{"dataset": "capsule endoscopy frames (Kvasir-Capsule)", "translate": 0.06, "num_classes": 11, "arch": "vit", "inner_norm": false, "patch_size": [6, 6], "pooling": "mean", "optimizer": "soap", "eps": 1e-08, "precondition_frequency": 50, "max_precond_dim": 512, "lr_schedule": "cosine_restarts"}
Rows from block 3 of a small image classifier, named by matrix and row number. Rows with one number within an expert belong to one neuron, the router's apart. Each number is 128 + 24 x the weight over its row's rms, rounded and kept within 0 to 255. All counts start at 0.
Before each expert's rows are labels from the 100 images, of 14848, where the router gives the expert most weight on average: "responds to" is what is common among them. Only what is clearly more common there than usual is listed. The data: capsule endoscopy frames (Kvasir-Capsule). In brackets: how many of the 100, against the usual share in percent.
# router: slot weights (model.blocks.3.mlp.router.weight, 16x256, trained with AdamW), inputs 0-127
# gate: expert gate (model.blocks.3.mlp.gate, 8x256x256), inputs 0-127
# up: expert up (model.blocks.3.mlp.up, 8x256x256), inputs 0-127
# down: expert down (model.blocks.3.mlp.down, 8x256x256, transposed), outputs 0-127

# expert 1
responds to: finding: pylorus (54 vs 3.4)
router.2 [117 116 119 165 125  91 137 115 142 141 138 142 141 154 127 103 115 128  93 166 121 127  79 127 134 115 116 149 179 103  91 138 132 118 132 109  94 131 107 122 114 130 121 127 148 113 152  86 143 149 126 135  93  84 159 178  81 108 108 121 144 120 133 147 105 142 106  90 132 134 119  91 135 114 137 152 137 127 125 134 108 161 128 154  98 154 159 116 105 150 117 165 107 141 144 163  96 145 142 156 121 123  93 101  99 110 162 163 176 110 106 139 119 132 152  94 149  97 139 108 136 137 155 119 135 147 122 157]
router.3 [123 132 133 166 178 132 121 108 159 135 139 159 127 136 138 109 104 131  94 158 104 125 122 147 145 126 118 118 168 144  78 150 116 123 107 118 113 119  94 107 137 146 140 148 160  94 150 112 127 148 130 155 106  88 130 141 146  93 153 113 159 126 117 134  95 132 128  76 129 149 119 113 110 161 144 131 125  96 114 138 138 126 105 125 112 159 147 115 105 122 107 139 121 144 158 136 103 144 116 130 101 138 118 109 104  95 107 160 144 141 114 128  97 140 127  63 130 121  92 136 126 107 134 132 126 133 106 162]
gate.6 [133 134 101 193 109 149  84 146 121 100 146 143 100 149 113 166 137 107 124 114 134 112 149 124 134 100 114 133  98 149  95 140 119 136 114 136  93  96 119 118 108 155 144 112 136 146  84 203 157 110 170  92  74 164 111 121  89 140 154 121 134 100  85 130 160 138 103 178 137 144 105 137 112 141 126 129 118  94 130 136 148 150 145 120 144 126 170 133 160 128 156 149 102 112 124 139 147 146 174 111 116 133 143 141 119 135 119 140 105 130 132 115  95 124 118 145 111 108 129 123 111 177 141 137 133 165 138 162]
up.6 [120  71 143 135 133 112 147 108 181 141 128 106 106 116 151 167 117  67 146 124 105 102 138 110 112 123 107 150 135 152 125  65 102 124 175 157 115 112 100 104 127 134 132 105 126  92 163 153 120 155 110  94 161  66 113 139 101 148 122 155 140 113 152 103 130 125 146  98 126 129  98 169 140 116 147 177 145 184 160 121 106 186  93 144 130 197 141 104 158 156 133 109  97 147 117  88 139 107 107 142 131 135 117 108 146 140 110 120 160 102 157 139 128  95 134 147 150 136 124 145 155 194 110 110 117 154 105 126]
down.6 [128 141 119 119 137 140 115 108 107 110 155  92 106 136 139 140 144 133 130 126 121 164 110 149 137  93  98 170 114 113 151 155  66  95 123 122 128  66 105  88 143 142 105 125 157 120 149 116 155 121 136 129 179 124 127 133  94 140 150 148 147 148 155 149 149 122 134 124 114  86 119 153  94 199 117 156 107 137 125 131  91 101 100  92 130 107 120 134 116 108 110 145 122 132 122 103  88 138 141 149 125 153 142 102 132 145 176 133 148 147 143 142 144 143 149  88 173 137 101 123 124 139 132  93 103 143  75 117]
gate.7 [157 120 112 140 111  93 128 157 149 144 123 152 113 104 157  95 139 134 142 121 117 142 140  80 115 123  89 117 175 125 105 136 110 137 131 133 108 142  80 121 109  91 153  95 169 173 116 149 132 125  61 124 127 134  96 129  95 121 108 126  90 109 143  94  94 123 105 131 154 133 120  82 125 190 120  86 113 138 117 103 130 121 101 117 147 142 123 146 142 136 113 144 110 129 157  90 155 164 105 115 128 162 163 145 146 145 118 168 161 190  88 110  92 139  81 143 104  96 102 157 119 135 150 133 119 125 167 137]
up.7 [155 132 123 148 154  88 132 111 150 156 153 189 103  91 134 125 144 119 117 163 134 109 126 102 128 117  94 143 167 126 103 116  99 111 100 160 111 155  98 120 116  88 121  93 162 162  96 126 136  99  83 139 107 133 115 112 122  74  96 148  95 120 139 131 119 123 109 153 166 114 143  79 112 184 143  79  89 131 109 123 131  90 106 117 155 152 120 173  85 139  86 149 141 124 164 107 117 153 102 110 146 141 149 101 128 103 155 135 158 168 108 114 129 134  81 161  96  87 122 131 149 119 140 122 126 162 166 145]
down.7 [193 140 126 130 122 175 129 130 124  96  89 102  94 144 121 133 119 130 142 132 148 140 145 167 145 118 105  75 101  96 159 151 117 149  86 118 127 163 150 115 157 125 135 128 104 131 119 154 128 102 107 146 117 136 122 101 192 118 124 118  96 123 120 158 151 122 118 131 172 169 124 117 167 116 129  61  76 125 123 153 133 126 110 158 152 135 127 107 115 130 139 116 125 122 105 154 125 141 124  98 125 156 141 108 119 152 114 121 134 133 118  78 118 141 141 121 112 112 146 126 142 136  82 181 134 136 172 115]

# expert 3
responds to: finding: ileocecal valve (83 vs 8.8)
router.6 [117 109 124 108 165 151  77  89 110 114  89 139 125 129 119 127 116 120 133 113 119 137 120 119 117  86 111 112 121 138 153 150  85 113 117 168 158 133 125 108 148 134 137 158 108 141 109 115 138 160 119 141 138 146 104 146 109 159 150 129 129 137 133 132 126 136  97 137 128 126 100 109 166 160 109 100 159 123 176  95 160  83  76 130 137 111  80 128  92  96 165 107 169 120 134  97 174 129 112  84 163 136 132 108 135 150 122 100 115  86 128 148 167 147 124 162 115 115 158 103  93  90 122 155 156 149 126  87]
router.7 [135 125  68 116 181 105 100  92  95 176  84 138 137  99 143 120 120 128  94 140 119 133 136 140 113 104 146  88 107 128 166 127 117 116 123 143 148 169 125  79 108 152 132 145 109 155 159 109 138 163  94 156 129 164 135 146 111 113 175 135 156 120 140 109 126 123 143 141 156  99 118 137 140 160 141 139 150 140 123 110 114  96  94 121 151 128  83 152  80  79 127 152 136 123  98 113 147 152 111  98  97 174 121 111 132 111 101 133 117 139 119 181 134 145  98 184 107 114 171 131 111 160 108 136 121 135 120  99]
gate.15 [123  99 138 125 126 115 149 150 127 123 112 130 115 115 136 117 108 105 129 130 135  77  72 148  99 102 102 136 116 139  89 148 163 183 164 153  89 152 162 101 122 113 126 123  96 140 147 135 142 177 138 145 101 131 158 140 164 142  88 122 153 139 122 161 113 161  84 121  94 128 110 102 142 135 126 117 101 155 126 115 155 150 141 140 121 117  90  78 145 123 135 154 152  82  72  98 114  76 108 129 114 133 111 131 140 130 147 196 135 154 118 107 122 147 104 105  99 132 130  98 165 122  92 108 136 141  92 149]
up.15 [114 133  92 114 114 133 128 137 120 128 129 155 129 138 131 129 127 163 176 147 139 151 156 127 138 154 158 121 140 120 168 113 107  92 137  57 197 132 111 141 155 111 104 154 166 101 129 145 116  70 103 106 147 154 111 103  99 128 152 121 117 105 154 113 137 109 184 153 129 121 139 171 121 138 123 126 129 115 137 123 122 109 110 126 146 134 132 174 112 140 123 144 107 155 147 178 128 134 126 136 113 135  77 142 117 159  81  78 102 125 133 168 121 125 159 161 180 117 123 181 112 130 147 130 109  86 136 136]
down.15 [ 76 109 126 110 101 133 135 156 127 151 116 161 161 141  94 153  79 132 133  75 140 134 130 127 111 150 136 127  50 110 115 128  96 103 167 149 150 156 163 122 100  91  85 119 128 139 131 140 139 142 151 128  96 134 146 113 132  78 100 201 102 108 157 110  84 163 148 122 144 118 108 159 115 136 133 111 107  97 136 145 117 140  88 118 109  90  93 137 149 152 107 101 131 151  99 153 110 123 107 120 144 136  98 133 118 138  96 153 173 164 173 146 102 133 153 134 122 128 163 169 105 161  94 172  56 111 148 136]
gate.16 [ 98 105 152 127 123  65 139 146 137 121  98  73 131  90  74 126  98 166 140 107  93 108 135 175 131 141 116 103 112 161 143 129 110 114 119 101 128 155  99 127 143 156 110 125 118 129 120 135 104  88 152 143 115 120  83 140 143 122 111 148 117 157 121 146 118 131 155 138 176 143 125 157 140  88 107 150 144 104 140 136 108  56 147 144 106 110 151 144 146 118 127 106 137  88 135 135 118 103 152 106 145 121  95 127 119 127 107 144 125 133 129 150 116 180 125 126 101  99 160  82 121 127 139 116 107 139 162 174]
up.16 [130  96 157 162 131 130  94 168 160 130 119 120  87 155 168  76 170  92 158 155 177 147 160 107 142 150  99  95 125 124 149 130 142 183 143 154 138 123 158 100 134 105 147 133 175 125 105  68 136 141 111 141 134 112 116 169 166 141 175 133 150 150 112 130 122 104 173 150 104 136 124 149 108 142 134  89 103 154 124 127 192 101 144  84 155 118 153 109 159 109 141 119 116 110 108 164 143 148 146 127 154 162 158 138  87 134 120 158 189 101 147 136 132 159 103 135 101 121 151 131 134 132  95 152 183 127 105 158]
down.16 [137  94 161 155 157 136 115 132  87 152 135 134 152  75 159 125 101 147 171 153 149 117 154 139  84  83 106 122 125 110 110 171 136 124 143 124 149  86 134 130 122 114 109 126 123 132 137 129 126  81 142 103 123 121 141 164 186 186 138 114 122 125 102 106  91 135 152 137 179 123 144  81 151 168 151  98 109 130 134 132 145 136 153 153 103 106 173  88 146 136 154 144 160  89 122 104 152 117 132 115 128  78  84 123  80 124 138  92 135 127 162 122  95 145  74 122 145 103 149 145 103 137 124 111 130 134 125 153]

# expert 6
responds to: finding: ileocecal valve (34 vs 8.8)
router.12 [106 130 182 126 141 107 147 107 163  94 127 147 106 145 115  89 156 134 153 109 124 119 140 151 130  95 151 121 136 147 116 134 106 123 182 141  99 108 117 104 171  67 132 121 134 115 131 157 109 142 121 135 125 103 107  94 100 168  98  89 112 115 166  78 136 163 163 133 127 141 120  84 143 115 129 140  98 139 148 144 146  97 128 126 148 134 146 163 124 160 134 118 142 196 119 149 140 119 160 104 143 126 131  82 111 100 111 116 149 121 182 154  83 162 169 108  78 129 110 115 152 133 170 100 118 124 113  97]
router.13 [ 84 109 156 124 127 155 167 100 155 132 133 133 117 148 125 126 155 124 167  90 112 141 169 138 138 108 167 126 121 179 105 127 110 110 177 150 103 113 136 100 161  80 119 142 140 138 136 150 115 118 102 136 108  94 126 115  97 131  98 110 118 121 172  90 136 159 132 150 127 167 136  96 124 100 139 146 106 110 135 147 131 113 123 127 159 120 159 156 127 156 151 124 137 168 129 145 135 115 129  92 116 135 132 109 133 107 154  99 171 121 182  99  92 159 172 129  73 125 129 138 147 174 178  87 103 120  86 120]
gate.6 [124 161 144 181 100 137  75 139 157  89 171 154  94 174  83 131 162 143 112 107 110 114 118  76 164 155 124 137 127 162 117 155  95 156 105 109 144 120 130 146 137 154 136 124  94  97 153 108 138 126 121 147 110 132 130 115 121 132 124 121 159 161 109 172 101 167 109 148 141 163 143 143 116 114  82 153 126 118 109 110 148 138 115 113 127 132 160  92 130 148 164 180 131  92 143 124 119 161 100 163 136  93 187  86 105 156 125 140 144 135 144 126 138 107 110 147 108 145 110 131 127 129  90 146 121 155 119 122]
up.6 [ 84 159 165 121 150 162 115 147 134 107 158  98 130 131 133 161 106 126  90  99 100  90 163  91 127 138 124 157 143 128 136 112  92 122 122  94 127 112 120 120 112 127 122 123 101 122 123 114 143 160 111 117 136 110 101 162 107 143 164  83 140 123 131 134 146 146 137 121 127 124 177 123 107 147 144 101  92 128 152 112 165 155 142 122 124 118 117 103 103 150 122 176 124 130 135  92 165 137 135 146  95 144 100 129 151  89 110 141 119 119 121 146 153  97 163 104 145 147 181 127  95 113 121 161 124 108 140 132]
down.6 [144 137  60  76 151 102 110 115 174  81 121 132 117 143 176 139 110 175 125 128 170 129 147 174 164 159 140 136 142 116 128 138 142 101 129 131 142  72 164 164 121 129 140 120 105 155 115 151 115  94 123  95 148 123 102 181 145 122  95 142 116 141 123  90 178 133 116 120  97 124 142 104 141  99 141 153 117 185  77 130 139 130  88 107 151 117  89 115 177 142 150 148 147 137 120  91 141  91 114 153 111 116 136 136 127 121 180 112 136 101 155 118 118 123 110 104 135 104 113 127  85 136 115 149 154 120 100 166]
gate.7 [161 138 153 156 130 105 102 171 153 126 138 186 129 137 176 110  94 124 112 172 138 104  97 135 131 108 127  91 141 108 104 118 113 119  91 165 145 115 137 134 144  98 136 138 153 112 123 163 106 164 118 128 155 178 104 121 141 165 124 155 123  80 149 154  85  75 120 104 101 144 118 130 131 133 125 139 138 105 144 101 101 141  96 140 163 137  92 117 117 116 177 116  80 103 115 132 162 125 118 115 139 107 133 150 116 141 100 189 141 106 126 173 101 125  95 101 124 115 155  85 103 138 118 130 116 140 166 125]
up.7 [102 155  61 123 113 166 140 123 120 132 176 111  92 133 148 161 150 136 146  93 116  99 107 124 110 118 127 179 126 124 122 138 111 122 149 152 125  90 147  97 105 154 137 102 143 159 123  87 131 127 122 117 122 124 141 113  79 115  94 121 127 111 103 124 165 164 120 105 122  91 126 101 111 124  73 106  95 142 135 152 166 108 162 113 109 145 117 118 154 105  74 133 170 117 130 117 129 129 113 124 125 105 131  88 129 180 177 118 115 101 128 110 154 112 140 158 182 125 115 172 126 133 122 107 122 116 131 127]
down.7 [116 107 153 117 163  96  88 125  75 145 150 112 136 119 136  93 115 110 125 115 124 131 138 167 125 115  61 127 190 117 137 106 135 146 160 129 114 127 140 160 127 128 167 141 125 103 161 131 129 153 134 170 140  96 109 117 144 141 153 150 152 147 141 116 120 114 153 132 110 115 111 124 105 107 139  79 112 169 139 149  95 139 137 173  96 175 107 174 122 125 144 104 105 109 157  86  95 126 127  94 184 126 122 160 123 102 105 117 124  89 136 135 123 130  94 138 153 123 144 127 140 163 109  97 165 138 146 152]

# expert 4
responds to: finding: reduced mucosal view (87 vs 6.2)
router.8 [124 128 104 131  96 143 156 140 123 125 192  81 118 106 177 127 162 157 117 123 180 148 111 106 142 141 139 119 156 161  86 127 175 109 132 101  94 138 105 113 134 146  90 137 165 136 160 103 114 155  84 114 146 170 109 139 101 133 107 145 127 104 173 134 174 142  88  96 136 101 109 106 102 121  97 115 160 145 114 113 107 129 173 107  99 152 121 163 161 129 143 174 131 138 130 120  85 141 156 138 153 142 145 101 152  89 143 147 141 108 128 127 133  94 110 100 158 155  85 158 134 130 124 129 107 115 136 106]
router.9 [161 124 112 137 102 136 130 123 147  86 175 110 107 126 166 101 125 141  80 131 146 148 147 136 138 133 129  87 158 141 154  77 158 126 156 109 129 134 100  88 150 109 101 128 145  85 162 107  99 143  89 147 135 175 125 116 126 110 120 121 127 120 147 130 141 125 118 111  88 132  84 116  88 107 113 102 164 122 123 149 128 137 110  92 108 129 147 181 165 147 133 155 128 142 140 118 118 161 157  91 129 170 121 163 179  96 144 184 158 108 113 110 136 146 134 151 141 138  66 123 135 160 100 124 102 117 139 118]
gate.15 [136 116 122 142 134 119 151 113 103 115 107 140 116 165 115  97 100 124 152 170 106 132 147 117 131 115 188 122 164 143 147 114 128 108 143 132 161 122 144 148 143 112 109 137 148 112 135 130 127 106 126 113 180 103 133 118  82 141 141 128 148 147 119 116 110 147  96 160  61 116 123 120 175 133 154 104 122 149 118 201 162 106  97 105 146 147  78 140 121 117 139 129 144 170 115 131 138 118 134 110 138 141 130 115 106 143 128  96 130 110 142 145 123 128 151 114 104 143  90 140 157 150 177 116 139 167  90 113]
up.15 [118 160 172 137 108 141 103 142 127 125 147 127 130 103 128 125 170  87 106  96 156 152 123 166 112 115 127 118  72 145 126 167 145 155 127 111 104 135 144 147 106 153 158  88  85 148 119 142  93 155 139 148 107 152 139 119 185 103  96  91 130  97 105 103 146 128 109  95 150 156 180 124 114 158  79 142 130 124 145  62  90 117 138 146 127 150 171 129 126 123 114 124 119 126 167 129  97 155  89 109 132 154 171 144 129 165 113 152 110 142  88 120 128 120 111 100 157 116 127 117 108 126  75 131 128  91 107 121]
down.15 [109 168 124 135 156 145 153 150 164 134 171 130 117 137 111 148 166 116  99 146 136 157 137 144 177 112 142 151 131 117 118  86 132 139 123 131 136 100  93 121  75 121 125  81 120 133 120  85 125 164 151 116 103 167 149 133  98 139 110 120 131 154 170 124 135 127 173 169 151 101 133 157 116 197 176 140  89 149 114 149 134 146 131 133 124 145 108 142 111 177  99 107 135  90 112 170 121 126 106 139 120 128 135 107  96 104 121 140 116 118 152 151 136 172 108 161 156 108 117 154 175 113 132 127 168 104 145 131]
gate.16 [ 81 111 156 159 166 164 138  69 148 158 136 159 148 122 103 141 124 167 124 152 132 166 132  60 117 157 114 137 115 130  84 126 158 119 109 117 109 140 132  95 123 118 159 172 142  91 154 136  92 171 110 118 120 147 151 136 138 147 123  93  97 110 142 100 144 133 135 151 115 107 141 148 123 143 121 134 146 102 112 149 173 138 136 118 115 120 114 159  99 145 122 110 128 125 145 176  94 102  97 130 133  94 127 146  77  83 122 116 142 119 142 119 132 123 140  98  82 138 154 129 132 130 148 135 156 148 160 136]
up.16 [ 70 117 110 159 134 154 146 112 145 117 156 123  95 152 134 145 148 140  98 120 133 108 158 110 138 137 144 152 121 141 130 107 136 110 121 148 118 135 161 105 151  97 103 132 144 121 101 129 110 145 114 114 158 154 147 145 109 138 122 141 134 178 163  94 111 132 150 143 145 116 109 142 128 125 142 127 158 128 125 140 180 101 115 108 130 107 120 163  95 131 167 109 118 130 130 105 114  98 124 124 108 111 145 131  85 117 126  96 139 136  88 102 137 140 124 129  86 104 171 136 111 105 199 159 156 129 122 134]
down.16 [151 131 122 134 142 130  78 124 133 113 117 141 155 106 159 113 145 109 112  91  76 106 137 132 159 145 126 120  99 154 101 162 131 153 107 107 106 112 143 185 119 156 112 153 131  84 143 139 105 128 113 109 101 135 157 124 161 120 131 100 134 129  96 120  88 110 130 136 126  71  96 172 121 149 128 118 148 132 120 157  73  94 134 128 116  92  70 108 137 119 143 147  98 117 164 151 152 141 110 156 140 113  82 173 118 158 173 160 141 154 135 110 116  92 162 126 125 114 131 104 119 129 112 104 118 129 140 160]

# expert 2
responds to: finding: blood fresh (63 vs 0.9)
router.4 [123 132 175 161 103 102 118 153 134 105 190 113 140 129 135 128 131 160  94  96 142 103 113 119 159 133 148  87 137 132 101 116 139 123 122 109  80 139 139 137 115 134 110 113 198 141 190 102 173 143 103 150 117 134 149 146 122 124 114 141 111 160 139 137 130 129 146  98 127 104 126 169 120 129 101 119 105 132  84 125  80 149 147 124 125 127 135 158 149 128 131 145 113 119 122 154 100 162 157 141  80 146 138 152 128  89 164 158 145 161 174  93 114 143 149 101 133 102  92 164 137 131 155 121 110  97 135 168]
router.5 [120 101 139 171 109 109 137 177 124 129 178 134 122 148 144 125 137 133  89 121 179 112  93 111 159 136 120 111 151 133  97  89 160 114 130  85  83 132 118 116 121 127 113 135 186 128 179  81 154 142 122 135  90 131 147 134 119 131 130 128  99 145 134 111 119 138 146 120 134 124 124 133 116  96 134 174 103 141 110 141 130 150 160  89 113 145 111 136 130 150  93 147 101 150 121 175  98 154 162 145 104 143 135 126 142 134 169 147 161 146 148 125 104 119 142 116 164 115  96 156 145 156 140 109  83 130 111 179]
gate.15 [152 149 135 156 117 127 109 169 110  91 153 139 105 131 146 146  98 117 127 137 119 154 101  85 162 115 143  88 170 114 111 107 170  97 144 108 117 142  98 142 122 128 144 118 132  98 165 128 130 139 149  92 135 173 139 118 107 126 176 122 134 119 174 138  94 135 107  95 137 108  72 150 107 108 112 133 136 137 111  91 109 151 150 130  80 138 138 127 140 122  92 135 129 100 113 147 131 114 115 127 183 110 120 104 144 141  69 150 118  95  60 145 115 129 128 138 114 142  66 136 106 134 132 122 121 118 110 108]
up.15 [162 151 150 113 125 124 136 156 138  85 129 139 102 138 149  89 132  76 139 127  92 141 106 118 145 108 151 172 143 116 106  79 175 101 154 142 112 112 115 143 152 113 111 143 160 144 104 123 125 107 146  94 106 167 156 106  97 124 152 133  98 108 149 163 106 154 124  96 103 135 142 126 111 108 121 126 179  96 140 121 132 155 140 130  93 127 143 111 135 129  93 114  99  98 162 152 131  99 106 122 211 144 127 132 101 132 116 135  96  99  61 160 128 129 141 108 158 168 102 125 101 132 140 105 157  83 102 118]
down.15 [ 93 161 121  80 150 157 144  92 156 126 104 151 145 132 127 118 125 150 127 106 124 144 134 139 148 137 130 143 118 136 100 138 163  91 112 130 119  86 127 153 175 116 155 178 100 111 110 139 101 133 134 135 169 132 147 156 142 147  95 172 113  96 138 123 116 113 118 160 158 101 106 160 154 140 134 129 101 108  90 146 114  68 134 133 102 137 175 131 120 155 132 145 116 130 138  94 103  87 125 150 186 118  96 115  94 115 101 140 146 138 141 164 111 128 151 143 112 161 106 118  90 146 142 130 150 121 156 114]
gate.16 [172 119 144 151 136 128 119  84 121 115 130 146  95 110 141 109 135  78 114 142 141 100 125 133  80 110 144  88 100 111 169 133 163 110 188 120 119 135 131 103 140  87 133 116  94  78 177 126 107 146 148 135 118 137 128 132 152 108 128 126 155 146  94 118 153 108 147 146 119 122 115 140 143 148 141  94 159 139 121 146 136 107 114 106 110 137 126 129  84 128 137  93 145  98 135 113 130 124 123 115 104 119 117 122 127 117 129 146  84 104  82 171  97 121 128 113 104 155 158 192 116  47 138 132 110 123 127  99]
up.16 [120 167 183 162 170  72 102 102 103 146 199 130 123 116 123 119 129 110 138 205 147 133 106 138 108 165 144 138 136 123 133 119 147 132 158 113  95 162 119  85 144 141 106 104 113 124 125 105  85 147 125 149 159 114 117 111 151 149 125 117 148 144 160 135 120 142 142 130 131 112  77 117 131 156 142 142 185 107 155  98 190 122  99 134 182 103 100 162 111 109 112 142 158 122 137 135  97 125 121 127 120 135 144 115 133 130 136 112  89 158 130 145 138 182  73 129 112 155 123 127 162  90 160 133 134 177  86 101]
down.16 [123 102 102 130 151  84  64 116 108 145 119 140 138 128 140 116 136 129 139 150 123 130 116 127  97 115 152  97 144 158 133 107 135 113  71 122 143 104 124 159 131 122 144 116 173 114 132  79 102 125 141 107 137 154 142 154 104 159  95 148  59 113 143 116 163 136 106 130 111 116 170 149 155 145  73 146 110 133 199 125  88 116 146 117 140 166 137 131 135  93 118 170 153 150 130 145  98  74 127 123 147 126 181 168 117 130 102 152 152 164 148 159 107 147 120 177 139 136 149 137 138 112 113 130 133 110 142 119]